Rows from block 3 of the audio encoder of a small audio captioner, named by matrix and row number. Rows with one number belong to one channel. Each number is 128 + 32 x the weight over its row's rms, rounded and kept within 0 to 255. All counts start at 0. Numbers have three digits each. After the name is the row's rms in percent of the matrix's.
After each channel's rows are labels from the 100 clips, of 14848, where the channel reaches its highest value: "strongest on" is what is common among them. Only what is clearly more common there than usual is listed. The data: synthesized solo parts of chorales (CocoChorales).
# convs1: first pointwise conv (encoder.blocks.3.convs.1.weight, 240x240x1), inputs 0-239
# convs3: second pointwise conv (encoder.blocks.3.convs.3.weight, 240x240x1, transposed), outputs 0-239

convs1.112 091:149199135096143164150102090114084093116178130152181074102132137146189144145179093130102141113138129164104183142102108143220162093085139059120119194101145095132135098172146143095182111166134098198140071140072161138152158119150106202114127116121146153133212135177147176167103146168138120104127114114132177131123146134083088094134151138092102123162128097172154140166177120118093155134094141133158123118105128147130136135106103082123112139177083104136101113098097094130131143096111079172125166153150144098063143071166174067121129117126118106086035125167098088123110120125124211131133118108176103132103150146131079164189071111113107098135070101165075210129123120160089123184114132125113068126142109169100119123115151140099149
convs3.112 106:153148162138174092099126103044119146059113100105113133075066140113129127156091153117156126134051125146113140161109147118119115075120134150159085098160121105120115135065122133148103133168160142147157056119125138169077135075125090103135135082129122120076115164114071062089054150049173011118167116115161082117077122129135157119118139102168096111108090136105163088153076156130153107092131162127153111106161155152115127097140087118141141116126084146137148143125125083196167176121112158147078098093113093130109185131101096077101214109121089118092083066109110138113097132086149191033152139116134139129137152125121134053116087110156083106145143122104160144136108107100129138127064097095098099152084149126125109093107086139116114
strongest on: note A#3; cello; note C4; note G#3

convs1.149 102:056127109082109139179161079066074097140131101162133074127129102108145172067092167124129114126178127178117139170133106111137157197048200094122130133122134175127128152143125131140089139151071164104097131148123102062140068094126164149086160110116151105065182125135137113168114082148109090091124141114130179115145128144178146068137121083105116134153139213078128144181149100153094093148029172176170178153100145173128173152109121122138139146145161191145100130131145123160139111143124150153129120143131148106134132099088122103126141180134125124070150147126102147159120113131118095130116105131125135170113149148120126133123120147123165182105000146133128114096085133148099151158127113166142123147150132093114091179120105150171177
convs3.149 097:136121071107162137165121145105128138094117116120113126092177110146118154072150132138207138104097170106117151076110156130121131151112140091127133141115138120138107104174171103177118040103097119170156100094086086157134072105177104162146133146058095119131132107148125155139126183130167108120128150064098049122083131131092141153153101093100154178155157134098121109195136161207155152123110105116088165100116110132063150165152124130118103160155126136094100094151100155132119078131155137091073122115090140072097076125128103135155130074144000140160114147142090098142067106187150122152143079116130167174115101156122124103059067113135128086092065149101139044107100146118130166075139151090066159120125117125137114118148104069164112
strongest on: oboe; note D5; note E5; note C5

convs1.184 100:135139172050125127113097130130121162120178173111136169127136044182197189166112144141143139065092137125116156109124117137104141141196087086124072139140125125125059131098150121087128134201070118153142077110138140147130165131110170114164138129125147182179144142115140238111102112126132125071104149121123170095157116148102113143121127118122076108229147119128133130151062089126116167114110138086211129112097174162168053124104108129116115127166141106121128158157150112146189161113124095138179046159047145101136138150158155135163156100139118152122158192135167110170115139089086160123104173111146103152070162136096137148126098063148117136120090134121052152177131130105115099151122184124172119126180107148105126148141133094122116
convs3.184 113:117055192189146153147152176145148177139092173134138133136107134141134128128149105179171142144124107117124136135093149125126140135108086159082066123077128118155088085040101132141135131154119115123103069079077141074160147086145147114108162091095119148104112111134075138064088089097166101129148173119145135146169146120099045142186125095139000052130140142100109149141156159104162091127143140151086126117101139167129133086158136092110118107171061170147101112129110074172096112129114145151115118139137119127110162107140100072115111148100149106152144048096117122159103165115114188089100173108084089091149099115051180114085125160144132128158059136115196107130097124116109167114082142149158064084118120101157108136131081105123138
strongest on: note A#3; cello; note B3; note G#3

convs1.107 097:150191102105136101161122098144055170158122093137069131099143155110135125114172108122102078131093118133145169136086174202109180134145182079144091144199102122119130126084125114110150114148151129096064145192120143117145091140136146151105140157141109178112177190109149181148130103097169089084142110108147117181148152092088117154144177116093113108156043141105139186172077127144103096163105144235069145124168154119118170154124183121146165102081108178135074134114145144087074147196142129121135089150112142095191168114139155107147076100109123042117170104130109117155172127115108111166097158084160117122118123118150129111149130113114081117149072138187132069188088108103089107104160152141111112152142137113149136118094124066152172
convs3.107 091:149088148161106170170110143125162138107142113162097124066169144090125097143159098117160126121171105136065105146141106096109161159107114131136158127142143145198131107113171142126144157143110139120119175150109119109148127114118234145165160066141118177169091195065111159144113206151165157119136158131134188167115132188138161098162144146134168132172076129120115176144155178154125126164129155137054146172152174113181194106048104154134124102119135084121078102145135083172169127072102095169152135130113146117154101099068158153167132135136075107145198103110156138150126108095107114110148201122150128155101186132131094160168102083121160160128159126116109119110162136136168109137197205172137162128098162170103170160210157124138164
strongest on: note A#3; tuba; note G#3; note A3

convs1.124 086:124132128165125103067166118122119160144146073101173128171129122098084146130122156159101130085148055107131119103144107132128135119136142150131174117125090135132147175152169159184163118181146175158117101155172111166154076115099146112103157137175109072123131107139167083097196182134185122160105139195147091190137139109144169095113158157152076125091036067153113145135185126087115090133083110163112158131115161124116122191122158080133129100124086148191086123126090092118093083144142069102131157133189119154159163123171146093144176130090104127122115099092068112123137104141129124122172097132099112125089130107251092134110107146135095185146149138128212108080147138107060127127138090150130085044151147144091187126130157144126112
convs3.124 091:141149112052149148136073105124196159113157104109148093191160155123095163095143114053123132120152200161194158084139126094158129130097157141121134157125124167095089147186103128107128074106137173106150111173153170137126075138106126048131126118120153047117126094111148144186161140099103072119101180164138101151104134044138195048126135142124128106111098116101190144147070133152127156149167132117079136135102143128074117145136141150124098151129142181093172179099199156091142101127173140116121121107164130121159134186122139118163137152131135104113159169126082159107095172122137110103111101125120135161043099170187135132117064139089128182128140111170118149085134156065102156120105108078134185144173134122118194094126170169164143
strongest on: note C3; note G3; bassoon; note F3

convs1.64 096:095092113103156068061107107168133063143193146094107111120102105142136113192135136181120148173071136199090146069137172109172116152218121097099103169112149121110178130118093104162200145120145112143142093069059085156174125161150137116087139161177103206128098112176135139110126160053136149093109137159130134173146142084145150135106140119056118094143114158157084028088145109166110128171100143109098129126136116191121113166089058146076090151099125111123097180110138146129150128098109132182142071102183147124112137124115123151127161137106118114134195166205130100108112167167135148132144095095115164119114132127100134158062113098098137104135117165095096093168160127169115102145127130144169106138140111154107145146102069095119128
convs3.64 106:185137119097158191123135115105161149138144124097067139129142152126083075186116108153089139072166112155113107204123102090129118101131072183088100086169184033175119149139131114120172088180078122139093155074094157180162134148100153097092144107052092124119121139107119167127120108106115135138162152143125126142114140080079140161182133177120157146162114118092108121098141150124129153134083162166149100157120108160059104071159152131078111148123118150102123118154157180126092119116119157156112162134154133146168160091131123083161132133174160140164131097121154149144124092108177135151120141142182149073153147115093129046181070116172140096108138088113144047189074102125154110142094151097183134109115146110148169140145071104024094
strongest on: note A#3; note C4; viola; clarinet

convs1.188 085:161151111078145097174125101088096118112099124197100126168137137149105115148160139138119054127130138112094123096107149113165196114072144166111167156103123070097124121085105118139097096174156126154090151077213109123046182148169143149223126116081148110065137068119188140123130077150132169111119174113138205076117108123159164136123139142145092163147095126136112121135094119088115133200167122138128170112139180090077106173126098179181151142120148210162095103071133151114095133167126077113102067141148108108154136140102142119126146143143174077154147119122135132149102096110117079162103114114153083133197101115177170111142139150147115158143111185072063058133115105143131135177135151127119156125117149115080149151093114158071112
convs3.188 086:148076150129093155119143066109072125114136130039155132144169136097190183073118107137113128107119113097124127111163149144084156212169162152126168123146134156164131167143166121136134157147117159120182159173103133112142155105102137141102135087140110143164142152142132076129166099134189177080184124141155124103072109116208122147089162127234186156137151105154126148132128181121111130098082116149205149123136204120163161182096108096152113133153146201167118092111137072104157125108089107184141135160107148161121196178139128079131132138144071160148151120134120096189190145173131132138141137129143059151144142100104147176137128133134102096180063059118151103122089112078136093114103123172082136106059127132137154121137144130101136
strongest on: note C3; note G3; bassoon; note F3

convs1.79 089:123131163114085133117141187080121131160115106105114119091100164098106118126096054150081078128169138255140084151119128187135136128108129143142098148108109156124149110065126104123153129186115125109122135163192138133078169091152103149135153116186123144164103151106086159167142154103112168133116153183105086200170174137175119106107112072113145096136108141141071112121090139112122132219140166161133163141122104211139172142118143135115098128132135169078129120189137114103119110123146080126066114094112091170173147161103121128142092118105156113147133099093141128123107153056102076079140124104129149164125137084199104160072111124093146108142198115131161099056128164111115116134128134036136147042097137096078144121081108114151110
convs3.79 094:155106109175119133126149122129133104087102102108141167056108140112136142163185121228083113123119097132131156200128116181104153144200171110125118121154239147141154150129115153146122143171096144145123142138151183145097146130100137138087146157118077131145170135102117138130153137112140159073112066171128136118107148112164110171139112135175220139109115184120082154153144150137082119141084164081106177177142138092162124122109126198114141118128135213078077125091163069165126081128131143205151043153131105122128183166123133146134105079138104120107168147133141138116166099115191166144187088146156103149120158146119134161058142113160210121087115130142152140133127093110147154100082145125193101100091134150166173167107147096120119
strongest on: note C3; note F4; note G3; tuba

convs1.226 102:149086130085216101090139148117092100069087141092068117105156138158108166093120165111088069156105076177134139145126157136169080098107163179112105107139068152149087122110137126212165149139158154101102131146188114123095132137185147057044139094187097149146149112155105165203121070136148151159125138044151072142141131111188191122152126142145127121202102163097134144150113094100187134129122098164101145134174103107112151087101102131169107093160127115119079136120157104132188137125121113171057118130154152118115118154139123090097147135056121119138122153133137122055102112128129155162158111072125110150126137142207107156113164141119108179135143145104101141143198111111105138135135075089113148103132122049140141140094150130091092
convs3.226 115:131119113116152116126148117110164035138117128115096093155081086140099134111080130132107131158085123209163067092096119073167130141096076169104084165122092132047135132177121088111199117112084169112137125153118137163144093138092077109193120139115188103091137100122119125091104106126105132140126150105102153155149110130078134142077186174113162109126122087149183094142147106098133170120196133120072078137115013116199126140170098105189121152142148130107174121145133121062123153140086169105134130156173069072077127110109106165131086113111124145166100158091101136141139084106106046114130095142065158161078101099098067110139151114112117144122167133179126106134130153138097130167104147165177161121113089063121142108132128154134149
strongest on: note C3; note G3; note F3; bassoon

convs1.60 095:129132168116131104124144116144181074138100115156138152126115100131122194188152171070125111172118109179133180130113173119059174146153113149164147110140118126116139126149121138148069116069142167112102118165147133155084135126156125111079112186131122069143128181092155159170155133162158116111120119131124118150057113140114149127148161207097140118176078113135141180110068129177109125125154162116095123157119112077175170132145154166099164090062148130058098084120119133089111147123089095171089100157125079127174147142087069120123148140129177109074150118109085131130111125114148160119098122132148112167078036122149130167136148082167181108148109167181189146147126124167144065112102183101138186166170143150148165147097221047153161
convs3.60 100:212207116135110074158126110066131133123139118145151103139157145123132158173163064124150075088153125148122141161104077111137104129187169107175140137045140148148136121083126156103148080115193095156099145114125155215184126081143092118113145175158115060110098065109100099132075108062125102143112121135171106120138156155169149107108125079122125153090132074124087104151067144123166119110115074107143098161117149110094119109101123148110159117103126209155161142163142158156115116174142186132131090141183153110127116170134062152155129090116150128122170149146116145115174120128114091067138085151125074083105168106174084126120080142147140129157158126114179094089092078099150127131035178104111070127141127141087112116108087188116111
strongest on: note B3; cello; note C#4; note A3

convs1.41 101:122069173159122090207133112129114137111155136170072106067105062159136138158126087170157123144081133141134157135107116164157119167202091085134111122123126156169087127142083159156112119107030082135106092123107117136165176157126146146149129091139130158113156149105129155116120118122102098052164106103174191150127098150082115121120134127091128129224086109167176210072147122127102156123103187113094162107125125164180161129119105139148150145127118085064117198151130139136141131103133078165061160113168123095143151121183135119143167096120151145073134074127143121174167115055051159126095150175163118167131137111116130118115093071097144139148085165141084114146124127165145071131117177108177126121135149206089134072123134137120125
convs3.41 123:140073121141151176128105113081125121107099112124072114065105129130126115155129131172202146151114125132116143149101122110144142092136080193065088115115170109118090093089134135185131149175114164060079057153123135095151136035094112119089113117127107122109136121085092113111110145089155056082178128114139116136126139135097112154195144088094119087087077164080152127144099120147149060137116128220059114124146131163100136151110078128102181175155088125138099112181085057138088096152124130155093126139156098119151209118085101111143146126120088063115144139112103121134102124118154145097139132147118102141162128119040150102102122123130079134083062126109152082157132110141110188149137108126168129105095195081150080145177061102122114
strongest on: note A#3; cello; note G#3; note C4

convs1.227 146:122119133088170104103123130090117156129088105067148141084121143131135121063169162094166134183162123020139102117158117114163166173098123119097154121157124131139132129110166099087130119134139133135149087109118136117179157165136124214096101080064083175129093095121145141044139116184041159151188156146156178098139122153117156120089118093200150128117085073079133191121128144135127164002125145144153124119140136094116074140157201144108073107115137174124142119116130127125110123150113191098130183116150116129151083125135097129117123123102115149088141088147136139140119068171112157148121109145155131191132166074088168119095125125104088146115081148111154125099108158147165144158135115111139188064109142070120198115110149142164096
convs3.227 149:187133104136066114128067119079153123174138121056103165071080143108159080113157101082120173105076112083105140141132130117155119092109145133120108129110080125089129104073063151084117079122103131101105066105127141130129141025136138077095155177146154143151124172135107131164152080130170043128066113133067108136108072098090113098131095107103066107145100145157150112116113139123110131123104126175085166150134145115171105136149125173109145133163089105061155108182066112159146117094099106107035122130086132090092115083188153126149135128132101100073085095122086131110076106082163132093118126137056126125074130140133148104132074154128129110088161149150093146147074135147187175132111105107109134112096149182146181113086108085117116
strongest on: oboe; note D5; note C5; instrument: cello

convs1.215 106:112127118111145114161121135131157121163222179162072088070143107119111180151132105150110092097125157151168192162131179142151058151113151159051136217137139113127177144134105137152125089129115054095029123125116145128108114125109162107164134120068139123109156125107094134110139121161126113108106152090103122079116130119171113180170130134103124104154115164131096173157104126135127108109112097135123170184157092152090102147135138188167113163138108129112118099127152139129193136090092079159148156122144126111125124148069122076145192096090112071107169118198122123191060125044070183086101128136089154172089107098160161175109135093094158142154106156072148157157204137152106116132084107149113123159121112120099092132095085116069121
convs3.215 110:149132109135089125134114114056134086068130123113119152154127137142078093113172117167116084085069134108108112153148126161089140113096146091101056084123198108167099106111108092065146076137113184091084097141133092133127118120115098115107125101110117089111174142101109124119134142096081136166142104147090079177181164110084104148122127087076119146132121076111125085106099083137144205133205129120132141167097120173052100084136134113089153134070140107044111109228110119116100137141138165149099125142109131143126188046050074105122135061182149157183109079126125110092148118090159141117152092109108122076137096151108090079123109093101112167161176130146155112143113096114097108106158169116148075094086112093127152115104093092129102
strongest on: note A#3; note E5; violin; clarinet