{"n_mels": 80, "input": "mfcc", "win_length": 400, "encoder_widths": [192, 240, 288, 368], "decoder_width": 192, "decoder_mlp_ratio": 4, "decoder_fused_qkv": false, "decoder_drop_path": 0.05, "optimizer": "adamw", "lr": 0.0016, "ema_decay": 0.99, "batch_size": 384, "epochs": 67.8, "warmup_steps": 1380, "weight_decay": 0.0}
Rows from block 2 of the text decoder, named by matrix and row number. Rows with one number belong to one attention dimension. Each number is 128 + 24 x the weight over the matrix's rms, rounded and kept within 0 to 255. All counts start at 0. Numbers have three digits each.
# v: cross-attention value (decoder.blocks.2.cross_attn.v.weight, 192x368), inputs 0-122
# proj: cross-attention output (decoder.blocks.2.cross_attn.proj.weight, 192x192, transposed), outputs 0-191
v.100:159098111174096180115143142118141142148139152128108116085112129091130127119134116185146143087123138105167158105137141117123162123110111104119161125162090127112102158173151167108163118143115097153145130096114178151158108107106134137164116127115105087127089105156163160130097096138107164156137184127119097136169134154129087127120123127117078150130158085120060035127138154
v.101:136133135120126136143149116118145182146151115103155142141110108146096110145133122144132162161116161089144116157145136136165149089115141123144081167105126141127151149123143151091111111107117139145151131131136133098129140120132099135111144121116107166121118128106106150121119108138124139097109148123166106116118132117167119114083147118150152151114131143111114128119125144
v.102:132142147123087114142134093139159106109146130142150123141154132130137128119111166116152130139150119124089079104084121111111126133119135124127159104138133126091141137141106140130120165133132143093137120115129095105153125156139122117193182127151101133118094106097150128134118127194109145157156138129175143139160139129123133152094115136174146112126158146152122133107118145
v.103:113079112163142110115150111096117077185147142103163144126141167112113130102136116154122134120088114110117126101126091177130133115127153102106124131102163123164156132097120169104142157125128091121103102140148110091156093116114101120102088123115128138119117112124138126134118137097128170124119139134137120131115136133145143107120115130099128130094095126144137110084095144
v.104:152124143147164106148112113148136099157106090093161078115139132107096157159130106152113150165133096171100135148113173113134154078135174096147172141138112096134127081139122066129113134126163127133140121152135065171123133113128152114084138155117136152135146158133135132126084142074144135166113075091114128150146141064174139114148127167136159097135126121089149079095125161
v.105:121116133147158148111125126137077171146119148151128115139144149111123127118118158120120111121113139129143106143146143117120141135118100115114126110121132104153123136115124123133171084165104162149113136090157181109148109124150127106121104141115190113124138097133103105143174144104169131114078099122136122116144114135147079173161096129114140127148106115172108113148121120
v.106:132104084115134147155129075154115183133122118129113135099117143160151133119117112143104110095160166113125111114132101135085122104112126126132134097079122109117123125136131158086111145137116121140142138147109104148139088155107191093046121123132109108106136117137145116110116131099148146199075140114112117126079123147126150162145145128134157143109120126133116136140145125
v.107:102102113112110146125107131117161085148157105106137104142120139144096101122120125136093147092122161119162170139090162140134112135163149093071124102126140115108116134103093092087133142150139123136135140174098050154102102101100111103094112120149110117144155149116135192134120153083107141106114157104120117122072141097134140139166122107111105133122085148112193136089124172
v.108:139121189108136097125133164088099052129111160155071132152141111137117109126113165137112122109075146118083149093122109144160120140099126149166118167155129154126088148130132145117166104126110117106091150150106155090133115139140131157096103165120144103130093106165123119139158133146117100152165128119134136078142107132144114102118111158104166137138101085131143151122125087
v.109:141130080117114192146108141118124156108118119109121134127111123138139133104116091098120087140139132145174153134154139108099126195163100136120123112100101122139083097159167182103119099111119135135123129150131198111135107176142142131084105112119123106105176119134153148107136120104155139130115150120114148136070142158146161147160098124120132127096142109167161128173139141
v.110:140090128171103117113134195128114120132113110112093085094135160134111111131101123124137133114165108088104115113143143086100142113144111078166202181122092112109105087088112153122163113131128148132111132103132160142151140091082174156159147093160127129077123091105142150118115163124113104155139140207160122118158088136106150151092158133127152148127143124129110085133145141
v.111:147112162126167101152126142172164113114116137151124122108132080087101180146131142147138159135135136202134125171123148146118112150131136162123097166120150133134152127123132102130163161160162096119171132166134209142111135110173125140120090120115162143158101132152150144133153134128138108103159099112125145119172161085129121140117152091134070173140121136155101099164112045
v.112:109152154157087088163147062125194113179129124118174118090099130132135167083109108122156079115143136150145110131111095134132130132130169133073149109134135164126110131131137127116094151126142139099166147146138153127119116151157126102115165109156110148115103132113142130133132105168124121110185102118120129125154138133117126121088119136133150098137121135110094129151132086
v.113:146111133137155121125113140126118156144135120144121181134101113128143097116115133149150143149110150153144141126124129094117098117168097124131099123099143107088123155126152167097104126096106155116134109164136131129150113106079080147098083119150104104118128093144125133114183113126113191120106139118159068098094105164159139142128133151079166126092133055144104083125145160
v.114:148142146139137153098117192165108090138101152143128139163108131129111107136151173148128133169133170148125143108110147145135135105109142103079075158134110130087151138133153099138199130137118114156129162169099185094151103119118105177113090133090173050143103122199129151114117146167099149148139157131137108106153135172118098090120133187125146119133130080138105087092106132
v.115:112142154146130131134142106109155107130200095120150130137160112126117151147122125119107130123135126118115170144144126107109135145126152140154118081121136134123119096115119126143104138179149133114158111129131120145145136128105152102139171182123100182133096162130142137105127120106148138112120099135108154133119115104168123114120125109143061124155128147101181230118121128
v.116:169113096148143111109112134113105103170118155118097186185132145145134133133154131115129098131114104173124137137103133151161101139126147111126090156113110145149150136131154091118146087138156163120110116189133141099119141139116076147152124151092158157148106099119096143148151122131157118120121120142097125130127120166141134117157125151126090107131110083144110139097126122
v.117:128178135113111122157098137133156069105096126099141140149136123111143150130124111125103139128125108137080142143094137099124131135112137125149139135137095135134109102117102162170109176159104153130142129131114093168148175155100162119091115147112149155111137155188146120106112145128121147164117099129088119154158101107111160114119150107107217114121090074105106132108122114
v.118:153093147106085133125154101158080123209149158143114138145126106102167162147164142139133144086082156162158129133063163137130112097130076148082112096118122150112170179174111086049179111114134105153126155123147246118156092062119094170224066134135109036143098134147091155115107096103084115123101182104176151112164126091093086201134093136170116101157130131141109106104126185
v.119:096124142107190165119131148130111199107157140114175150154092094142141119155103138091134161144158106134161140121142146098139109129148123136135131142105130108143146120162155063159084132052164171094128150118115100152132146134128137100119168109116126171133163172059113099098130090146138107108116112115156151183110102120143142185129108120143126148118163122163131182140138119
proj.100:161130082125086148117151143106131150115115095108141138178110160122140164154155168126112158108123160119124093112163121088131102122124118103130152146118130146132134121134111135164088120137114141106153106112169133134128094114131201125097141149146162121127131119113114184127150098108173139098095114130121126158129138166128133143133083167101127140127142125139152121118132112118132134119123171119156090119131136107127130137141128133111117124119156134115111114131160147155138149165122128141146116135106108137135089108141120134125169140085084138106122102134143111094124105112137130103
proj.101:152129091145136112119126095099138136134108132116119133138100116117150145130132102071106149095104129139150092120143118102127107116104116116178110142124123141118122131146154106142149088098125116107132147093112124136112143127137139141111138146158125132119150134117151126167134114124130126134122145149118108119157132122116149123125138131121127128154106136138120133148111111130128104149144131136127134146142131117132119114124093134120123112106139137151138150115142135145156111111133114136116109121168137120144138105138131113138119143124149147134156117145104119146125149157113137162
proj.102:117115135119130125115097101159150108138163122116156096133099127144141125153132150139114142142123125123105147162120165106161113127120146119154122121158106152141135115108143130140126128137168124163125113125118108130129092136119089088154127112134148126150122134141144137174124144124120130125116147136122143145123138151109128107133089109143123105113092131137119137123121130115108109147112160104120117135101111131157144130127133160156117128122135154156130076106130132105123139114129116126117127127132123151115096136107138138113155144151115152117130144149108121100108139111148131160
proj.103:108116151160171118127123126101140109130085159095094143158171151164167142099092106109146130131121087114140106097103129172154127154115124095103143134077111099134109137124137122139117133088144118129114150123084134142128112100158139123147138187122126186101149098114089140118127097119136135110106060133165147105134134153140146102165148124111146155139088110095130109132107145132099074132146113140171106124125173138178147108106145154139154102150138150125120134176143118138163107143103119110144137145144132125111132102081087157132127161097143142181119160067093144138107125108099145142
proj.104:139144142124165085156165156132116132126177112090099118128121134172093151092151114196112107168144141134126133133112113118104115173125128158165129128120078066116111171156124142113121106107114150103127181158140110145087154092141175135134113104060132163162092097169080080077127075157126112112207119155111176116118168137135122126110138129121122130194075105148153104160152126144145164094151125161098157108112125127143123154123089103162150144147151144176078116134151124154148118120129113127158137155102198121052137076111115121098106155136096128131050144135144082086135159159134115138
proj.105:147141129175095130123142142120109152131124141151145133149161114114151122126102140151119105126132152107151130135150123127142148130108116140095148119146147130133098101126142116108144096111106131125113147085137114109134172116124115154128130118091119109090130145105072139066134129146136114099128138134149116118108112170135120150144128168140123144126149119134090137144113150102100177115152140169131150146140180139116125099099122142069144170133114127126152121153102102139118170144146151152158125103145132152113115117136122140155115151101115116109121109089166166122149108126136130141
proj.106:142121129146146147124171115146160131118138130130122149104149125125151146097130097115127133130133139131132103111134134119137134135087144137072134122123135138128120134099135123127117131143123126104112127117137126128165176110141143130133125146142127158116128139150125145162139137128158119110118101126141134125111171140149140156143112121151132106154129122128119133149122130117150152145119130129138118136123144110136103106131121102141085147119124147101127162130128121125139114134117113129146133107139138127129119130135180092144111145136151117110100162129163116142118122113116144126
proj.107:119136118113137128119108117138120140131138121123103136137144160147147124089159112138128118126147144183092169156131120116116129119133141136104100120105110130109134148151123137133139148107115146119112121130093127111154147129134158115132136161119140133120112111128135107110110104127136142114146111119133121131151119133136131125131134134137103135105121147140160119173109127124157103146132056144152105111145144127133122145171100101141100156151132120114097134143156164154173113111111148120130149087125169106115121107117153120138116134152140135152119135127130124122104147110134109113
proj.108:139165145115143136142120163130115145144108185127167126163123081132110118155122115158133106097112098114127132125124183148142131107146108123128131133154159120129096145081130119097119118155114152102115104115103119110117130139114075083126120148136108125145130099093120137135108140119146110160112138071146104078099129121142152133144161151105129134123180102160125155133136141127117147099154155120123102165095150110166166132118161139125147115114119110122133151112130124132105158156150098134144179127141135123129077127129129106142101125133121120142138134133102154128098154129104128112
proj.109:122139111120154132127118153139149132152076168144114182092163154103120119096136139114164103111142159129144168133155112095115123125080172151074132104128158155132130154139148099157121097103122164085128123117169158135157119150134143132104129143147124087158115138117152131111174129144125139137082121140137156134099140068167153183134125085162158116158159124103114155094130173109121103120096095130111124115143119121104103092128125112088076147131125103124114242121138117114150120131132137145111148114145142109145125139165168105112149119088167091105138099124141119136137099111139109152
proj.110:130123155144100151125154118096076115127135109146106126138111145143128159128138169149112139212112141130146115150141094022128134142138139129170054155127116121146170113118151156122102130141118153093131087151134121171137110066140154131129147105098124113082123162079071160059181120114207174106178125148096155134102122161171161112151136143112135093147113166085159119189163068142059189156227163090102133126100079120073182128087130112104163086125173110169105118115145129164152111113123129175131088196115118134131127148142124075072129164134092094063128177104151136093141113117090122084
proj.111:145089130125157113118099150135138117139147139119124098119136080080110106188130121103189102105143113147154090133122125187110190121141080084145153144098126143124119108138107134090127161138124093140126101141141106150073133119087136122149124116155124136149072151140135108144103085137137178154136170108099119111161080127131089089131152148108150164129212117088146129130141151095143109096110120167136136091138137114157142158156164141135096165119098115098120173123132122132107180137156135092124131164055123144165138096189126140140138136125085150107128132120141145144072115087142138127
proj.112:165136177091123129140124107130159091094137139082128110131125137109151122165125126150159119124121130084132102135130124136164175132126130106110159125116104121127139118135124129150163143102165122150146134173121144148096103160124144102137128095151140176151088153179137096156142101093104154140128108155106135112138119121119137097118125133181114108125165104133151131112140159101152072144123114093122140116091094105167098141126106104139116128110132149130068105138117086127085137155115143121126139125082105134184171070106118156152185134136100126105138162144145092105151126102108126117
proj.113:148152085147116135132135118127152100137113131143122153144143150119156124114127130089125097140103112127122126158113139117121128134091125119167106132096137148130134128120155105148110134100150144109116138130118122110143137156148119131152138123122123129129142106097173177153168126138139113130114123126149119127122143137143135135145129129118142141155146148141122123152105119141119131124105160143117104127106130133129126118117143093109104116136104143105137194098141121137138161117154166117134151130140113138153119152113110142137106109101147115127134128109137122101103089126108134116
proj.114:129102103122112153137116142130122142123103151130137121159126128125129120145124121070102126116150141110132094121158134116117116138134097109178105135170102119113118125121136145145097094160111140122089113114136112120116123165119135071146123110141091154125150107100113168146132115135165125156140160081173087104146105134107132155129135190130133149119126097140121141148137127151120172098157170174155118156138111122133128149137127146111173139139143118105127096113163137092122151153152095136144179163113098150122081095114118132125107144088128159112115101100134115114127115119154155120
proj.115:087135128091133099160122114103123107141153110139116090149121149145127131122109126165097130140133135139088127127117116131113142113146146136115113141109118133076098135152123129139156145116093130172129139145122131143132139127117145210121133150098164138123107109186125086103123111131101121094122110145111185107130095104113106136164095096142139134123101140120129113115155138139122092117079108135109153139112152149162147136131098112141117151141133145161111113174123165116153060118104112118101090132125181102108163135136151147141146129171125134163125139138131135108144148153131096115
proj.116:140170105124139132159126163077128091152134125115124122173163103156118133152109118144146114122120123128153133117111135157107123140140114144154117139126145102104118108147124128120151105164123147138151150114143133096101122137141112139131143132096138121105156117129104130107154114145095143113120134132147119113102123140122112137157137129109141115106114134122147107110128119133088132096105142146113148132145082159105143123096137143124160120117113123135124106131143110111110141117132128132113173162139123140115129116101129162131096115123128131142118148107139146113090119109122141132
proj.117:135148157111136132156165161136146132153110122133122145168109126130098112115124121137134130135114117122101119142148126088129138140131158138129099132150162114118141146137105135117067116145137142133118115145143131117111106115159099118131127117115147115160140068130124111146135133141147137131173151096123133115118149123148156131131170130130122094120133159149116115121121103112124132102103137109134116161114115110150154161107128105126127118135145113146112146126118165109123117110130104113143137133121117130141133131103144119122129088151118104161124161148096116107145155131115128097
proj.118:143134044126115125133128083055113119154144094126100127159175115138154111171076125129085137109111159097164156152143139117090163166127125087169130184088125123147124116111109166174076103105118113118153122143156120088122131175107194121104138167099139154086127143158080120160117107147105136084121077197110064134145133156082098106123098172113131129099200152100118147143141116120149147116167135167154135118153171138098182131123133092152101128157164129039133047162119119184121096130147161157152112141094142178107106125083111107160133195061129142101173116146168158152152159130154157119
proj.119:090135116113105104119128073156141105132133137149088129061153087098133141147144116102083139114110137123152161164121114138096116102102132156183104128091138111109145062155123117147145159161118123135137126100111153125106170122142105151111154119094142089125157151120164106145124109127081126126109165190143146177130147119147117107098176101122138105113128197115116131076162130108092117152056124165121197094124136182110118138086145110161073115103121153163142155126135152164115121111131153126110107108133112157151180107178170118133090085201126169093133119186148118144109120172131099152